From a checkpoint of a small masked image model.
Model: 9.9M parameters, activation gelu.
Rows from block 5 of a small masked image model, named by matrix and row number. Rows with one number within an expert belong to one neuron, the router's apart. Each number is 200 + 30 x the weight over its row's rms, rounded and kept within 0 to 999. All counts start at 0.
Before each expert's rows are labels from the 100 images, of 14848, where the router gives the expert most weight on average: "top examples" is what is common among them. Only what is clearly more common there than usual is listed. The data: stained colorectal tissue patches (NCT-CRC-HE-100K). In brackets: how many of the 100.
# router: router (model.blocks.5.mlp.router.weight, 16x160, trained with AdamW), inputs 80-159
# up: expert up (model.blocks.5.mlp.up, 16x160x160), inputs 80-159
# down: expert down (model.blocks.5.mlp.down, 16x160x160, transposed), outputs 80-159

# expert 2
top examples: tissue: normal colon mucosa (54); tissue: lymphocytes (40)
router.2,226,177,140,249,208,129,254,251,152,220,146,241,201,214,228,189,154,206,197,171,179,229,213,181,143,154,204,210,251,185,189,210,224,154,250,218,195,178,173,223,214,164,200,210,198,224,226,225,133,169,251,238,197,148,210,208,198,191,187,193,229,211,228,207,234,161,222,227,150,198,164,210,228,187,219,170,223,230,204,212
up.0,191,195,217,248,157,244,205,207,142,220,174,157,201,151,232,148,252,169,200,229,216,245,231,192,221,183,188,217,226,180,207,173,214,169,206,189,164,281,167,271,156,205,200,207,176,207,229,226,226,150,183,181,234,192,199,227,184,191,192,204,180,220,208,184,229,193,217,128,205,189,183,163,190,164,212,259,211,208,155,210
down.0,270,175,237,210,200,207,177,190,176,187,187,249,184,206,168,251,195,242,177,197,191,221,201,209,203,244,204,249,248,228,199,236,244,229,148,222,219,215,216,173,210,194,257,186,183,232,175,160,287,145,214,184,142,172,170,192,185,241,208,193,165,172,242,215,174,219,219,167,199,196,187,205,222,180,155,198,232,209,214,138
up.1,248,189,220,198,177,219,242,197,176,180,189,173,214,200,167,191,229,190,229,219,194,205,222,218,208,177,215,143,294,239,204,236,212,201,209,171,245,199,188,205,228,157,223,131,172,218,171,172,252,181,171,213,168,210,188,215,169,205,222,180,162,205,255,204,237,152,194,178,207,251,167,223,175,222,189,173,208,178,192,201
down.1,145,188,242,237,214,197,168,210,197,191,184,254,217,199,185,207,221,184,200,175,189,179,205,193,229,212,186,235,158,171,238,199,186,219,201,205,158,170,210,199,189,183,211,191,147,253,188,220,275,193,200,224,168,203,227,232,204,203,262,219,235,224,159,183,177,166,162,190,225,192,216,178,243,146,215,164,188,221,258,242
up.2,210,243,145,168,272,192,174,199,174,236,178,220,215,190,219,208,220,237,238,217,160,207,201,179,186,190,162,124,204,172,182,200,197,163,211,149,268,267,197,226,169,220,229,129,206,201,207,199,238,203,166,211,160,181,174,267,211,221,205,213,174,176,221,217,198,253,226,219,176,221,181,185,192,205,210,204,156,192,230,189
down.2,155,178,185,234,175,221,226,200,186,236,247,212,143,252,241,205,163,268,169,180,209,239,197,240,247,226,185,215,213,206,205,191,133,145,219,177,217,195,243,220,190,157,204,243,153,209,219,165,194,165,166,189,174,215,189,223,204,189,229,202,129,153,277,147,193,219,189,187,196,178,185,145,243,273,238,199,136,223,146,242
up.3,164,171,153,206,229,158,254,182,246,213,204,153,199,196,178,167,176,217,192,180,231,184,187,220,151,190,164,189,235,272,195,221,240,213,221,171,225,178,193,279,158,212,158,223,212,240,255,237,229,197,191,177,227,216,159,219,177,230,200,183,215,181,178,195,209,262,176,207,175,186,196,209,225,181,163,204,200,158,178,201
down.3,227,183,186,238,169,230,193,225,187,249,221,248,220,196,196,219,209,248,206,221,178,141,225,246,229,149,205,158,208,188,168,173,242,225,205,186,176,208,239,207,220,195,181,122,195,194,204,189,215,193,211,234,195,176,223,217,200,194,202,177,122,183,183,163,182,166,181,221,186,244,257,221,215,207,179,170,205,218,222,191
up.4,213,187,199,180,195,218,231,192,194,249,163,202,218,249,182,245,160,168,257,166,190,224,237,145,217,157,198,192,209,195,186,176,206,163,260,182,199,241,179,205,256,222,235,186,203,205,181,219,192,196,211,158,146,220,201,247,227,173,164,224,181,180,187,222,217,183,205,248,173,237,183,200,214,242,199,113,189,209,256,234
down.4,186,203,192,221,211,161,241,170,190,180,187,175,199,123,254,237,190,172,180,255,206,212,170,205,186,302,216,154,182,228,217,181,182,230,209,189,232,137,195,210,201,196,170,208,178,238,214,184,173,192,209,211,198,115,223,219,223,218,139,212,181,214,190,217,213,245,190,163,208,198,241,148,169,157,208,176,201,242,211,197
up.5,219,190,211,188,198,241,201,214,191,206,212,170,139,221,236,174,167,218,187,97,223,165,199,211,240,222,166,169,170,234,224,168,188,218,157,188,161,173,214,261,215,190,247,207,210,157,166,192,106,189,212,204,222,204,248,228,177,203,160,198,194,187,194,231,233,207,248,204,181,221,172,198,177,170,190,183,189,113,140,170
down.5,205,179,215,188,199,200,230,202,125,182,202,221,143,134,177,228,159,191,215,126,189,227,175,259,193,219,173,211,182,186,154,234,201,240,112,213,181,200,166,246,172,173,185,201,267,154,219,257,155,138,222,143,228,212,189,251,164,170,189,236,220,222,179,203,213,154,190,220,145,190,218,160,196,162,190,180,210,217,213,199
up.6,193,202,194,217,192,215,272,201,226,164,165,189,176,161,227,200,258,182,216,240,153,237,191,221,167,234,204,147,153,206,179,188,140,169,245,165,174,246,161,191,187,226,223,124,215,271,200,215,215,230,201,212,150,193,149,204,236,160,226,194,228,244,177,245,192,200,175,186,197,140,157,208,194,185,177,173,211,234,213,212
down.6,200,233,170,176,199,211,205,161,239,205,171,209,170,235,223,171,224,227,214,159,189,188,206,183,285,235,159,137,204,134,219,196,244,168,232,215,183,166,183,146,206,184,215,186,199,183,155,215,261,179,208,161,200,154,229,217,161,271,246,199,176,168,258,197,192,209,184,183,227,165,159,195,225,235,180,132,182,168,177,201
up.7,200,249,194,210,174,253,212,219,184,185,198,170,191,183,204,206,169,224,191,295,183,209,214,188,182,196,181,251,192,162,176,206,244,193,228,212,224,178,213,198,216,151,172,206,214,165,273,195,221,194,191,184,249,195,225,184,237,217,176,162,194,196,159,272,210,177,211,192,129,173,228,231,173,185,154,270,191,231,216,180
down.7,216,151,168,153,212,159,182,236,256,124,224,197,207,222,181,183,180,247,233,218,193,171,227,212,202,148,184,182,222,205,207,243,201,240,232,209,232,211,211,198,149,220,233,123,230,171,190,203,169,194,173,163,198,208,236,203,248,249,213,222,210,235,237,150,189,205,170,185,203,154,214,214,200,198,203,224,219,187,176,161
up.8,185,208,241,174,103,214,230,224,202,161,223,155,180,168,210,221,205,127,230,195,165,240,156,229,215,201,206,219,189,212,216,212,210,214,238,183,175,267,233,201,215,198,191,215,200,174,245,185,197,195,161,203,167,268,190,225,220,247,206,233,196,223,178,229,201,215,223,172,177,244,159,163,170,210,143,193,178,227,191,214
down.8,166,243,221,256,223,138,174,228,223,218,169,181,223,180,195,176,257,136,212,217,187,182,220,199,184,237,138,204,252,193,239,162,182,208,215,223,210,152,161,225,198,236,217,221,191,211,222,214,170,251,201,187,183,176,224,186,253,166,246,241,225,215,202,160,216,226,207,194,266,174,215,180,261,188,196,163,140,233,171,245
up.9,209,210,228,270,201,152,191,221,162,215,222,213,215,257,166,193,194,189,203,253,229,225,204,194,204,182,223,244,212,202,222,251,150,217,225,206,156,202,200,216,196,198,258,223,147,253,227,169,215,183,186,204,191,208,189,210,172,203,242,188,153,169,199,159,138,152,175,229,185,209,177,216,226,234,242,139,182,161,164,247
down.9,200,195,217,218,204,231,110,233,193,207,193,201,170,171,185,260,200,207,199,228,200,196,167,211,211,200,168,225,187,192,214,185,174,202,190,203,137,202,167,212,222,198,254,207,179,200,156,212,207,196,193,197,228,209,236,178,179,170,190,224,182,168,166,209,166,218,223,224,198,217,213,208,174,179,173,159,180,179,181,213

# expert 12
top examples: tissue: tumour epithelium (78)
router.12,177,178,198,225,196,224,214,242,167,193,179,181,200,213,196,178,250,234,233,186,238,135,256,192,230,178,189,204,216,199,182,172,213,166,191,179,185,142,195,163,210,229,193,203,172,148,272,209,214,185,259,246,227,231,196,233,178,217,204,251,236,227,203,175,187,214,217,220,188,207,206,183,173,163,241,202,229,212,147,217
up.0,193,197,131,230,176,172,219,194,209,248,207,193,120,154,204,189,176,231,140,190,229,219,178,174,183,277,220,168,227,194,212,219,216,196,178,216,230,192,167,169,187,222,167,220,161,172,134,232,185,208,159,213,190,177,221,216,162,214,213,277,196,185,232,199,190,210,159,227,216,177,215,164,172,190,240,159,179,198,207,194
down.0,247,249,201,191,216,194,231,206,186,163,271,156,184,183,195,165,221,224,206,218,194,201,204,190,213,234,194,193,206,199,189,169,181,268,214,229,267,156,234,194,275,194,178,175,229,170,181,170,197,191,177,176,212,196,222,229,215,189,251,196,223,235,214,147,226,208,197,223,187,198,218,177,203,147,178,185,207,207,217,113
up.1,222,223,264,160,269,195,132,220,238,190,219,204,194,199,232,209,145,198,210,226,220,242,242,193,234,215,173,213,182,129,212,212,121,161,224,244,193,167,146,229,161,158,194,281,185,205,161,160,212,185,151,174,185,181,198,215,186,212,231,190,237,213,180,185,209,212,207,164,243,184,200,213,212,212,220,196,168,227,202,254
down.1,167,170,165,205,164,187,205,199,175,211,178,183,173,188,243,221,204,189,207,176,186,233,189,215,240,194,198,163,193,190,222,222,178,177,200,187,203,128,152,204,183,160,221,209,243,172,221,217,179,168,173,261,225,178,159,198,176,210,143,201,202,226,231,190,191,227,270,159,215,227,252,204,241,187,155,158,263,232,116,192
up.2,188,173,224,216,205,167,186,173,195,168,234,173,247,179,215,215,221,239,203,198,180,175,161,210,214,221,220,182,162,207,206,197,192,170,215,159,207,195,204,187,198,208,213,194,225,185,231,156,168,189,153,198,175,187,178,237,196,198,210,177,223,204,215,204,230,146,245,220,204,197,208,171,258,175,246,220,209,193,132,181
down.2,194,195,230,203,169,194,146,195,162,213,261,166,155,208,243,217,246,221,187,243,216,177,214,198,164,162,165,212,210,192,229,172,240,189,173,243,219,207,147,230,206,219,238,227,210,268,194,179,203,210,182,128,212,205,199,172,231,229,152,236,213,149,223,196,180,160,214,228,199,248,186,253,217,256,188,205,216,186,210,132
up.3,180,205,182,242,216,223,198,209,215,194,223,167,242,197,210,207,145,173,192,195,271,154,176,180,231,185,189,219,236,169,246,190,190,195,207,233,227,194,180,231,248,195,216,146,183,168,229,225,228,200,184,224,227,185,259,181,165,181,170,156,185,206,185,187,162,200,233,230,197,244,199,213,187,203,193,202,206,184,194,241
down.3,222,160,193,206,216,265,145,191,186,202,222,143,171,200,229,242,198,228,198,216,286,224,186,180,231,236,174,238,256,225,266,178,198,224,201,164,224,171,190,171,133,216,182,213,218,290,265,198,209,174,213,206,225,209,174,201,238,213,217,181,170,200,207,195,174,202,245,188,213,177,218,222,199,208,198,165,241,168,211,159
up.4,204,188,181,267,186,195,182,198,177,191,202,173,210,190,235,199,204,237,178,152,187,224,151,243,199,140,213,189,212,189,247,217,192,275,205,174,197,165,123,190,222,194,176,261,217,207,253,170,248,153,173,217,246,214,209,193,126,176,197,253,218,185,228,140,161,148,217,170,170,214,155,198,214,164,245,218,180,181,197,200
down.4,173,173,229,200,204,191,204,162,228,215,177,173,152,208,216,210,178,225,211,197,255,206,203,196,184,243,193,203,200,179,230,262,225,192,236,207,215,173,226,208,279,170,201,175,174,221,183,158,212,135,246,206,217,224,168,178,208,200,165,200,280,171,190,237,167,159,166,212,221,141,197,179,162,164,183,152,226,220,169,207
up.5,187,150,155,172,254,157,151,179,250,192,252,156,193,234,265,176,206,213,252,237,164,226,199,181,200,209,219,181,222,171,157,204,180,114,230,243,158,239,230,218,157,231,181,261,174,214,159,160,200,190,172,221,162,203,205,256,159,215,234,192,229,216,188,225,239,195,195,193,224,170,198,221,180,241,196,184,213,226,167,199
down.5,226,254,175,166,250,194,144,157,143,175,232,230,204,231,210,228,220,212,250,220,120,230,174,218,199,197,224,198,230,211,197,241,181,183,171,196,210,206,187,231,204,172,234,183,221,195,203,151,187,154,198,140,189,194,147,295,167,195,186,179,159,204,237,175,180,177,212,181,226,200,192,237,237,233,235,181,257,233,201,171
up.6,223,252,226,223,179,161,138,224,196,171,164,204,173,223,178,251,175,211,230,232,189,205,213,215,228,195,224,189,177,220,204,169,191,218,253,192,188,212,203,182,196,183,189,220,189,210,206,164,195,152,210,177,189,252,202,226,143,184,124,254,238,186,241,228,175,207,182,196,182,156,241,192,229,193,126,174,229,245,216,172
down.6,213,216,145,239,154,211,239,219,241,224,187,112,220,176,183,229,187,157,173,206,189,210,135,184,190,187,162,243,185,159,196,174,190,191,242,235,223,152,190,197,174,219,205,101,218,230,190,205,193,198,164,217,213,207,231,217,219,157,163,217,197,185,175,209,166,199,176,204,198,239,180,226,169,238,228,185,243,150,185,250
up.7,206,212,216,160,218,247,216,212,225,244,216,204,143,224,214,222,159,211,198,167,177,228,193,143,179,217,199,179,211,232,257,231,202,179,210,221,180,185,178,229,200,238,211,233,185,195,223,230,180,154,159,204,193,221,245,171,212,164,146,191,201,195,182,187,171,192,210,182,220,197,234,167,146,186,214,211,238,229,209,211
down.7,180,212,187,227,230,210,200,199,174,204,224,239,202,196,162,197,200,236,236,155,188,205,203,185,190,151,203,167,237,165,151,216,208,232,180,196,181,256,234,190,198,260,204,212,222,192,201,162,122,209,189,182,234,212,215,170,175,139,157,184,234,248,194,230,228,193,220,182,235,227,197,200,226,207,173,222,201,204,210,149
up.8,184,152,208,245,199,161,203,240,185,220,142,177,179,233,210,163,179,152,198,241,170,209,194,206,169,213,236,197,239,173,206,249,172,174,181,260,169,271,173,194,247,194,174,176,237,187,176,153,238,219,190,192,218,197,257,202,188,196,211,232,218,226,268,210,211,169,182,216,200,210,175,205,151,170,207,212,195,187,166,188
down.8,193,149,151,242,194,191,213,217,204,212,203,233,180,173,248,211,208,182,171,217,137,252,197,187,180,184,240,229,230,211,236,272,246,247,184,190,184,219,220,202,216,241,252,166,231,207,172,200,255,171,207,147,199,138,193,126,186,230,208,238,175,117,235,138,170,190,197,199,152,220,134,158,178,178,238,180,183,270,178,164
up.9,236,201,243,194,216,238,234,200,233,180,220,145,166,108,198,197,206,250,222,195,213,245,200,219,240,186,212,213,162,198,211,167,223,201,226,210,195,194,217,188,218,226,172,181,181,206,217,241,217,199,219,188,185,172,203,150,174,183,259,215,140,210,176,216,172,173,188,187,221,178,186,205,259,207,226,253,216,155,225,244
down.9,206,250,174,224,198,204,127,190,229,168,173,226,200,174,193,190,161,235,218,247,200,247,252,195,163,189,185,182,245,211,186,237,231,196,198,223,180,218,200,232,192,179,205,186,196,182,267,227,228,163,168,280,231,238,192,238,242,183,210,223,193,213,201,232,190,239,203,234,170,233,154,207,156,203,199,229,203,236,208,232

# expert 9
top examples: tissue: smooth muscle (41); tissue: tumour epithelium (35)
router.9,247,255,245,153,229,161,178,243,206,227,174,235,173,219,204,181,206,206,157,103,187,181,195,219,214,221,226,179,162,227,194,179,232,224,187,164,203,212,152,228,204,185,193,200,170,256,184,183,209,167,187,197,206,224,191,239,228,207,167,136,191,194,225,188,194,215,162,180,186,204,237,166,175,222,211,196,248,198,225,207
up.0,201,171,198,209,200,224,188,164,159,203,225,169,258,167,215,207,213,216,192,171,210,185,233,220,195,185,130,199,213,171,145,173,228,233,162,264,217,159,243,193,190,157,209,190,188,225,142,186,186,211,264,170,168,222,207,232,158,241,209,169,270,230,191,215,173,236,194,216,186,234,220,225,243,207,187,189,195,182,263,259
down.0,203,252,204,186,166,189,198,241,216,176,160,158,207,210,252,216,217,235,200,221,205,200,188,200,197,236,236,161,191,251,180,199,203,126,133,232,151,219,251,256,203,171,217,164,242,173,177,184,191,150,221,205,201,198,167,250,222,167,222,175,221,184,259,261,168,225,201,234,230,225,225,169,206,155,202,168,206,186,225,160
up.1,183,194,177,233,211,248,234,216,131,177,229,225,211,282,228,220,176,193,152,187,275,204,197,211,190,210,169,216,166,203,185,198,137,153,255,212,222,235,234,200,217,189,237,178,237,192,184,158,213,204,222,229,234,227,237,203,211,184,168,172,230,219,216,214,195,184,214,214,222,135,192,202,178,217,169,151,230,201,235,197
down.1,259,186,169,263,212,187,175,203,216,208,181,145,245,205,195,198,173,212,138,194,208,234,176,205,206,195,168,197,191,160,212,215,212,226,213,239,172,193,228,194,210,195,181,179,200,171,224,239,161,152,195,187,190,141,179,240,212,212,258,233,257,234,201,206,196,167,238,215,221,217,131,195,139,186,233,192,219,197,225,230
up.2,168,146,186,155,163,188,221,217,247,190,244,217,190,174,219,187,157,244,219,205,204,170,192,215,219,158,198,97,221,232,241,210,193,207,223,210,244,192,213,212,191,202,218,148,166,241,124,166,197,231,237,217,162,147,203,204,163,178,215,237,173,166,183,168,177,175,161,170,116,183,206,234,203,233,199,190,212,186,189,237
down.2,169,244,178,200,194,208,212,179,154,224,175,213,199,218,171,192,187,196,263,148,195,189,233,241,205,218,199,235,214,165,159,142,184,182,205,167,145,244,214,178,201,172,196,179,261,245,234,230,156,236,158,183,174,204,239,171,201,156,183,176,222,166,213,173,195,191,199,221,215,149,216,216,190,196,176,200,168,171,125,193
up.3,192,166,194,199,174,213,185,140,185,213,227,173,145,166,223,219,203,192,235,223,194,216,172,166,172,234,224,182,193,191,212,157,182,227,164,218,218,187,252,166,191,265,185,162,218,200,247,220,186,237,197,187,190,181,176,146,222,171,286,190,186,201,216,172,204,170,225,181,200,255,146,216,220,277,183,196,200,190,185,172
down.3,199,197,235,191,196,161,251,190,183,229,231,206,207,203,153,165,173,248,153,181,237,203,192,241,194,271,235,140,204,102,192,211,188,121,196,213,257,231,218,209,195,188,199,167,231,248,214,180,214,214,262,209,221,250,256,207,172,196,242,205,256,218,234,242,211,160,207,197,225,148,167,126,179,186,140,196,237,182,211,246
up.4,170,251,258,196,221,166,244,147,167,250,158,237,179,194,180,210,196,194,214,218,238,147,233,198,196,215,197,206,239,215,194,234,227,191,272,256,220,278,200,196,189,232,232,205,186,170,217,196,191,167,203,220,164,215,184,139,189,182,181,215,130,146,167,133,196,164,182,193,231,176,264,237,208,204,111,149,202,236,193,232
down.4,224,200,174,211,161,216,211,245,144,195,228,198,203,192,219,231,162,236,171,228,212,202,243,225,173,187,161,171,196,214,178,204,199,220,193,196,221,167,262,174,223,260,267,150,220,188,199,163,222,190,194,234,231,188,213,217,191,171,213,236,177,169,215,161,226,200,165,230,196,182,145,205,190,188,168,226,252,228,222,215
up.5,191,233,231,206,175,195,195,207,196,230,162,198,168,194,239,253,187,214,209,190,180,237,211,194,179,171,222,158,207,196,176,190,153,206,167,183,212,127,195,189,179,190,161,190,177,203,159,141,182,216,221,215,175,229,205,236,240,198,236,192,193,236,187,184,179,195,153,201,132,196,212,229,153,204,220,219,146,161,192,248
down.5,201,162,259,183,194,174,188,180,183,243,184,195,215,183,175,143,237,240,231,148,236,211,165,221,194,231,170,200,221,197,214,181,193,237,190,244,196,171,151,193,221,158,225,157,231,201,212,188,177,201,196,173,191,255,224,203,211,239,212,169,136,153,209,209,198,192,197,213,199,214,190,156,229,256,198,298,230,197,230,131
up.6,180,192,208,241,206,162,213,198,250,187,205,260,201,157,208,164,213,203,115,239,159,207,267,204,152,183,188,211,220,217,182,190,209,263,205,206,223,184,187,198,283,219,219,157,246,171,227,237,206,215,204,150,191,216,230,203,166,188,261,180,186,183,211,197,228,186,164,198,146,158,222,151,178,214,178,232,191,252,187,181
down.6,186,208,181,188,192,230,173,219,129,176,191,168,190,178,198,237,149,250,256,181,191,197,160,235,223,224,214,206,213,155,165,211,227,227,196,229,180,160,219,211,206,208,201,225,193,259,244,172,161,190,204,192,193,235,255,249,203,265,171,226,234,233,242,192,172,205,190,202,235,200,199,182,177,182,202,202,185,198,186,201
up.7,210,220,148,212,233,175,197,246,201,208,181,229,213,196,180,233,166,216,223,194,180,171,203,229,191,187,186,184,213,213,179,219,243,238,238,156,192,170,158,202,206,212,176,257,260,250,247,187,185,184,195,120,163,182,226,200,207,185,230,258,219,185,215,153,199,188,199,199,193,174,162,243,179,211,174,225,225,173,192,235
down.7,205,242,203,211,185,212,229,203,281,205,180,200,200,250,181,222,193,168,191,213,203,199,201,207,174,212,233,212,215,241,192,191,221,194,218,188,201,217,159,227,244,250,231,245,194,207,153,195,202,264,172,188,182,160,166,182,210,261,180,177,152,221,195,234,240,227,229,242,200,180,181,224,222,170,139,264,194,142,191,207
up.8,162,193,193,198,188,198,198,176,214,217,221,186,211,215,189,287,206,175,224,190,193,165,250,245,202,221,190,218,170,186,205,150,171,251,218,172,238,216,247,209,214,241,219,273,138,159,212,157,254,226,187,178,227,206,211,200,182,173,226,217,151,187,160,198,241,213,189,234,167,208,242,178,187,163,219,205,237,153,199,169
down.8,187,240,241,138,193,199,168,205,210,194,209,197,189,182,260,184,273,252,232,233,180,230,146,149,206,194,206,222,236,235,200,201,201,212,197,214,256,200,182,170,149,184,196,235,212,186,178,223,224,150,201,159,155,168,169,156,217,187,189,167,180,180,200,157,217,182,158,222,180,181,205,214,215,213,220,188,227,181,154,216
up.9,129,210,155,210,203,262,184,218,168,178,164,236,179,147,169,190,230,140,264,206,228,240,239,187,155,174,155,215,237,202,176,234,178,181,205,260,174,171,223,214,181,212,215,193,140,183,205,171,206,192,218,229,207,225,221,234,259,228,227,208,202,175,218,228,184,237,199,134,183,181,212,191,197,214,187,251,225,188,203,217
down.9,208,171,235,183,230,202,166,230,154,239,154,197,205,144,247,213,219,222,231,255,196,229,233,213,169,186,244,222,179,195,171,192,184,220,224,224,208,259,195,189,198,172,255,172,226,183,161,209,138,119,212,163,254,264,257,213,197,166,180,235,141,177,211,156,222,224,215,188,197,165,247,177,212,215,231,213,226,208,188,217

# expert 8
top examples: tissue: smooth muscle (46)
router.8,195,160,253,188,216,235,223,237,226,212,221,203,184,198,205,183,182,210,304,185,222,171,257,180,189,188,232,153,119,220,162,195,211,188,178,186,211,213,246,223,178,191,204,213,200,163,224,164,238,194,164,140,183,179,190,160,231,217,170,201,198,185,217,207,152,182,164,212,257,222,194,173,208,176,224,242,185,192,245,195
up.0,192,174,125,183,192,159,233,180,183,320,211,139,197,192,195,185,167,213,254,224,195,162,153,205,219,185,238,201,272,211,186,183,205,216,158,223,217,164,137,245,173,220,165,187,235,214,194,171,224,201,233,206,178,161,175,225,199,210,185,141,216,205,203,177,163,178,190,215,230,154,225,200,170,210,156,191,222,175,149,207
down.0,253,135,204,236,202,178,193,191,227,190,204,226,250,160,181,221,214,144,229,199,203,149,232,169,153,213,148,212,224,185,209,261,188,225,205,170,250,211,255,187,213,201,236,194,180,200,228,211,232,144,220,206,193,224,230,177,198,138,187,190,194,170,137,167,217,228,208,235,160,178,194,154,165,238,193,197,253,220,188,251
up.1,184,219,186,171,160,234,215,196,152,224,161,236,204,267,233,249,171,211,196,224,198,189,218,159,176,132,212,163,193,175,251,191,221,153,220,198,177,188,158,251,166,215,207,263,184,211,172,188,118,201,136,214,231,245,159,171,159,227,228,223,236,191,217,209,163,189,208,172,228,223,175,212,182,188,213,239,172,162,221,225
down.1,221,237,163,195,198,206,234,160,207,183,184,188,258,177,225,217,243,245,222,192,252,231,268,194,204,174,220,180,191,201,201,200,170,201,228,233,187,203,213,199,223,164,156,189,203,252,204,190,172,249,202,210,205,164,200,239,183,219,203,180,157,194,191,226,216,202,227,198,197,188,136,249,258,193,256,177,240,143,178,289
up.2,173,191,236,196,193,281,143,224,173,246,165,198,154,241,192,228,214,234,204,169,160,204,209,258,283,244,194,217,196,150,199,202,146,185,200,162,189,213,181,174,200,181,217,191,217,175,183,246,245,191,182,207,202,229,193,145,219,195,200,174,201,161,228,167,188,260,186,223,194,213,232,169,205,200,236,182,241,214,195,213
down.2,179,190,225,203,159,205,172,137,171,216,215,211,217,212,161,160,187,102,172,216,245,208,197,221,190,180,240,205,226,189,150,230,162,161,189,220,188,213,175,193,227,204,188,162,211,207,236,173,187,174,284,228,219,183,154,205,189,210,244,229,231,154,184,165,214,187,196,172,184,188,212,201,228,219,186,259,146,253,214,236
up.3,225,165,233,202,226,150,249,180,231,224,161,239,167,174,216,215,154,243,192,220,212,255,176,250,186,189,210,227,191,199,214,178,203,184,245,223,134,193,193,217,208,212,238,232,188,190,211,194,195,231,142,147,197,177,213,165,203,156,203,189,166,198,253,164,142,237,235,168,199,177,225,207,198,210,188,215,113,147,241,175
down.3,217,140,201,194,282,198,273,176,200,198,121,182,212,185,212,208,189,195,164,224,210,221,246,188,176,189,215,223,228,172,204,254,237,236,209,197,212,210,182,194,145,208,199,152,143,200,202,199,195,237,201,163,209,151,225,213,194,210,213,174,156,145,139,219,166,209,193,201,219,184,189,158,186,214,184,214,274,245,158,187
up.4,206,179,192,232,182,171,206,206,197,183,193,194,148,178,174,171,179,204,145,236,176,182,146,173,233,212,155,175,268,216,192,180,220,240,159,241,138,200,207,218,204,171,204,181,221,232,211,184,189,188,259,134,237,251,205,186,225,204,250,212,248,183,175,238,222,158,220,217,195,227,183,185,220,163,204,185,156,209,182,162
down.4,162,184,182,191,249,217,170,168,207,233,213,177,226,239,212,201,177,282,190,229,251,158,235,227,217,222,162,194,171,208,190,238,249,187,193,216,185,250,179,209,198,148,152,246,275,211,171,167,220,229,182,259,152,204,176,161,240,200,206,156,225,210,228,148,244,188,155,182,244,219,164,191,209,188,175,140,208,183,211,157
up.5,185,195,150,162,227,227,202,211,217,241,216,280,229,177,197,204,205,206,192,173,218,190,171,181,233,228,195,180,165,225,197,134,188,199,188,228,187,157,143,183,196,210,214,180,200,242,213,165,193,195,188,191,182,203,185,220,177,246,124,232,212,243,186,286,231,187,180,192,229,192,207,251,189,216,208,243,229,223,163,201
down.5,240,252,178,224,185,206,204,185,128,230,196,219,172,206,224,184,205,165,219,238,177,189,180,210,186,215,225,213,215,167,210,140,204,145,217,171,209,208,270,178,229,230,243,177,173,217,227,147,234,201,151,224,251,215,210,181,146,196,192,223,260,235,202,165,159,177,224,215,228,175,171,191,190,230,163,265,230,233,182,219
up.6,192,193,258,193,175,208,240,192,188,200,206,180,210,154,202,214,176,219,217,209,204,236,186,183,178,181,224,215,216,195,178,222,214,195,182,196,261,224,156,185,217,218,156,168,180,190,222,166,224,215,166,168,170,219,187,201,234,204,267,193,176,200,154,172,244,226,250,229,236,244,212,148,217,206,280,222,212,208,175,171
down.6,176,215,263,209,183,205,203,250,139,180,118,246,214,167,220,196,223,236,216,155,204,204,165,211,197,194,197,207,205,184,153,244,187,210,155,240,196,162,207,191,239,194,179,193,206,230,176,155,256,233,224,199,239,243,185,191,202,174,229,240,202,197,196,196,180,237,225,207,206,207,199,165,222,232,165,225,198,213,175,204
up.7,116,194,218,145,195,142,220,196,151,197,220,176,222,198,202,195,196,197,181,243,237,179,213,132,215,188,199,201,136,206,191,264,153,196,200,225,201,213,229,217,194,235,243,248,204,188,226,155,187,174,178,167,231,242,257,188,191,243,230,179,205,205,214,167,218,183,186,224,241,193,230,143,208,188,293,230,206,172,200,187
down.7,107,211,207,204,193,187,219,231,130,227,180,222,185,196,175,207,125,238,215,212,208,177,210,191,250,204,178,198,151,225,204,251,184,200,181,206,270,190,193,196,206,186,233,225,190,192,260,208,230,118,179,221,226,187,245,181,191,175,209,185,162,175,208,224,154,198,186,208,169,192,224,172,234,164,224,158,214,174,242,186
up.8,203,174,215,176,218,214,195,232,193,158,146,262,181,178,233,231,197,155,198,233,238,168,188,163,218,208,192,224,236,144,216,175,167,219,231,202,121,215,216,199,222,189,167,194,180,121,222,219,240,204,203,227,224,176,199,210,187,156,239,214,249,201,224,162,221,246,209,172,200,137,214,140,174,213,199,179,242,206,193,199
down.8,205,152,217,175,245,177,160,224,174,201,162,236,181,143,221,181,164,169,166,169,219,199,191,198,231,227,223,178,208,218,223,158,203,193,206,191,186,181,197,229,202,236,214,174,184,194,164,210,260,214,196,191,191,284,219,211,201,188,195,213,173,206,150,189,187,162,260,167,179,170,175,214,199,194,123,197,217,272,207,172
up.9,197,167,190,223,215,160,174,193,231,212,179,207,202,239,181,156,245,177,151,185,274,164,194,188,197,199,180,215,173,164,219,189,199,189,187,238,239,238,228,221,215,169,275,197,212,223,203,191,218,187,235,192,173,216,182,198,221,175,171,180,253,169,219,209,228,221,199,194,230,201,198,171,194,237,192,193,159,261,232,187
down.9,175,212,160,221,154,243,214,191,222,182,224,201,130,220,151,216,151,185,144,160,190,162,234,196,190,171,238,228,215,251,183,196,205,237,187,194,137,184,191,218,214,292,152,195,208,167,226,205,132,204,204,193,215,231,214,200,252,165,211,204,195,169,230,240,237,199,190,181,149,153,189,221,200,184,206,203,214,273,145,177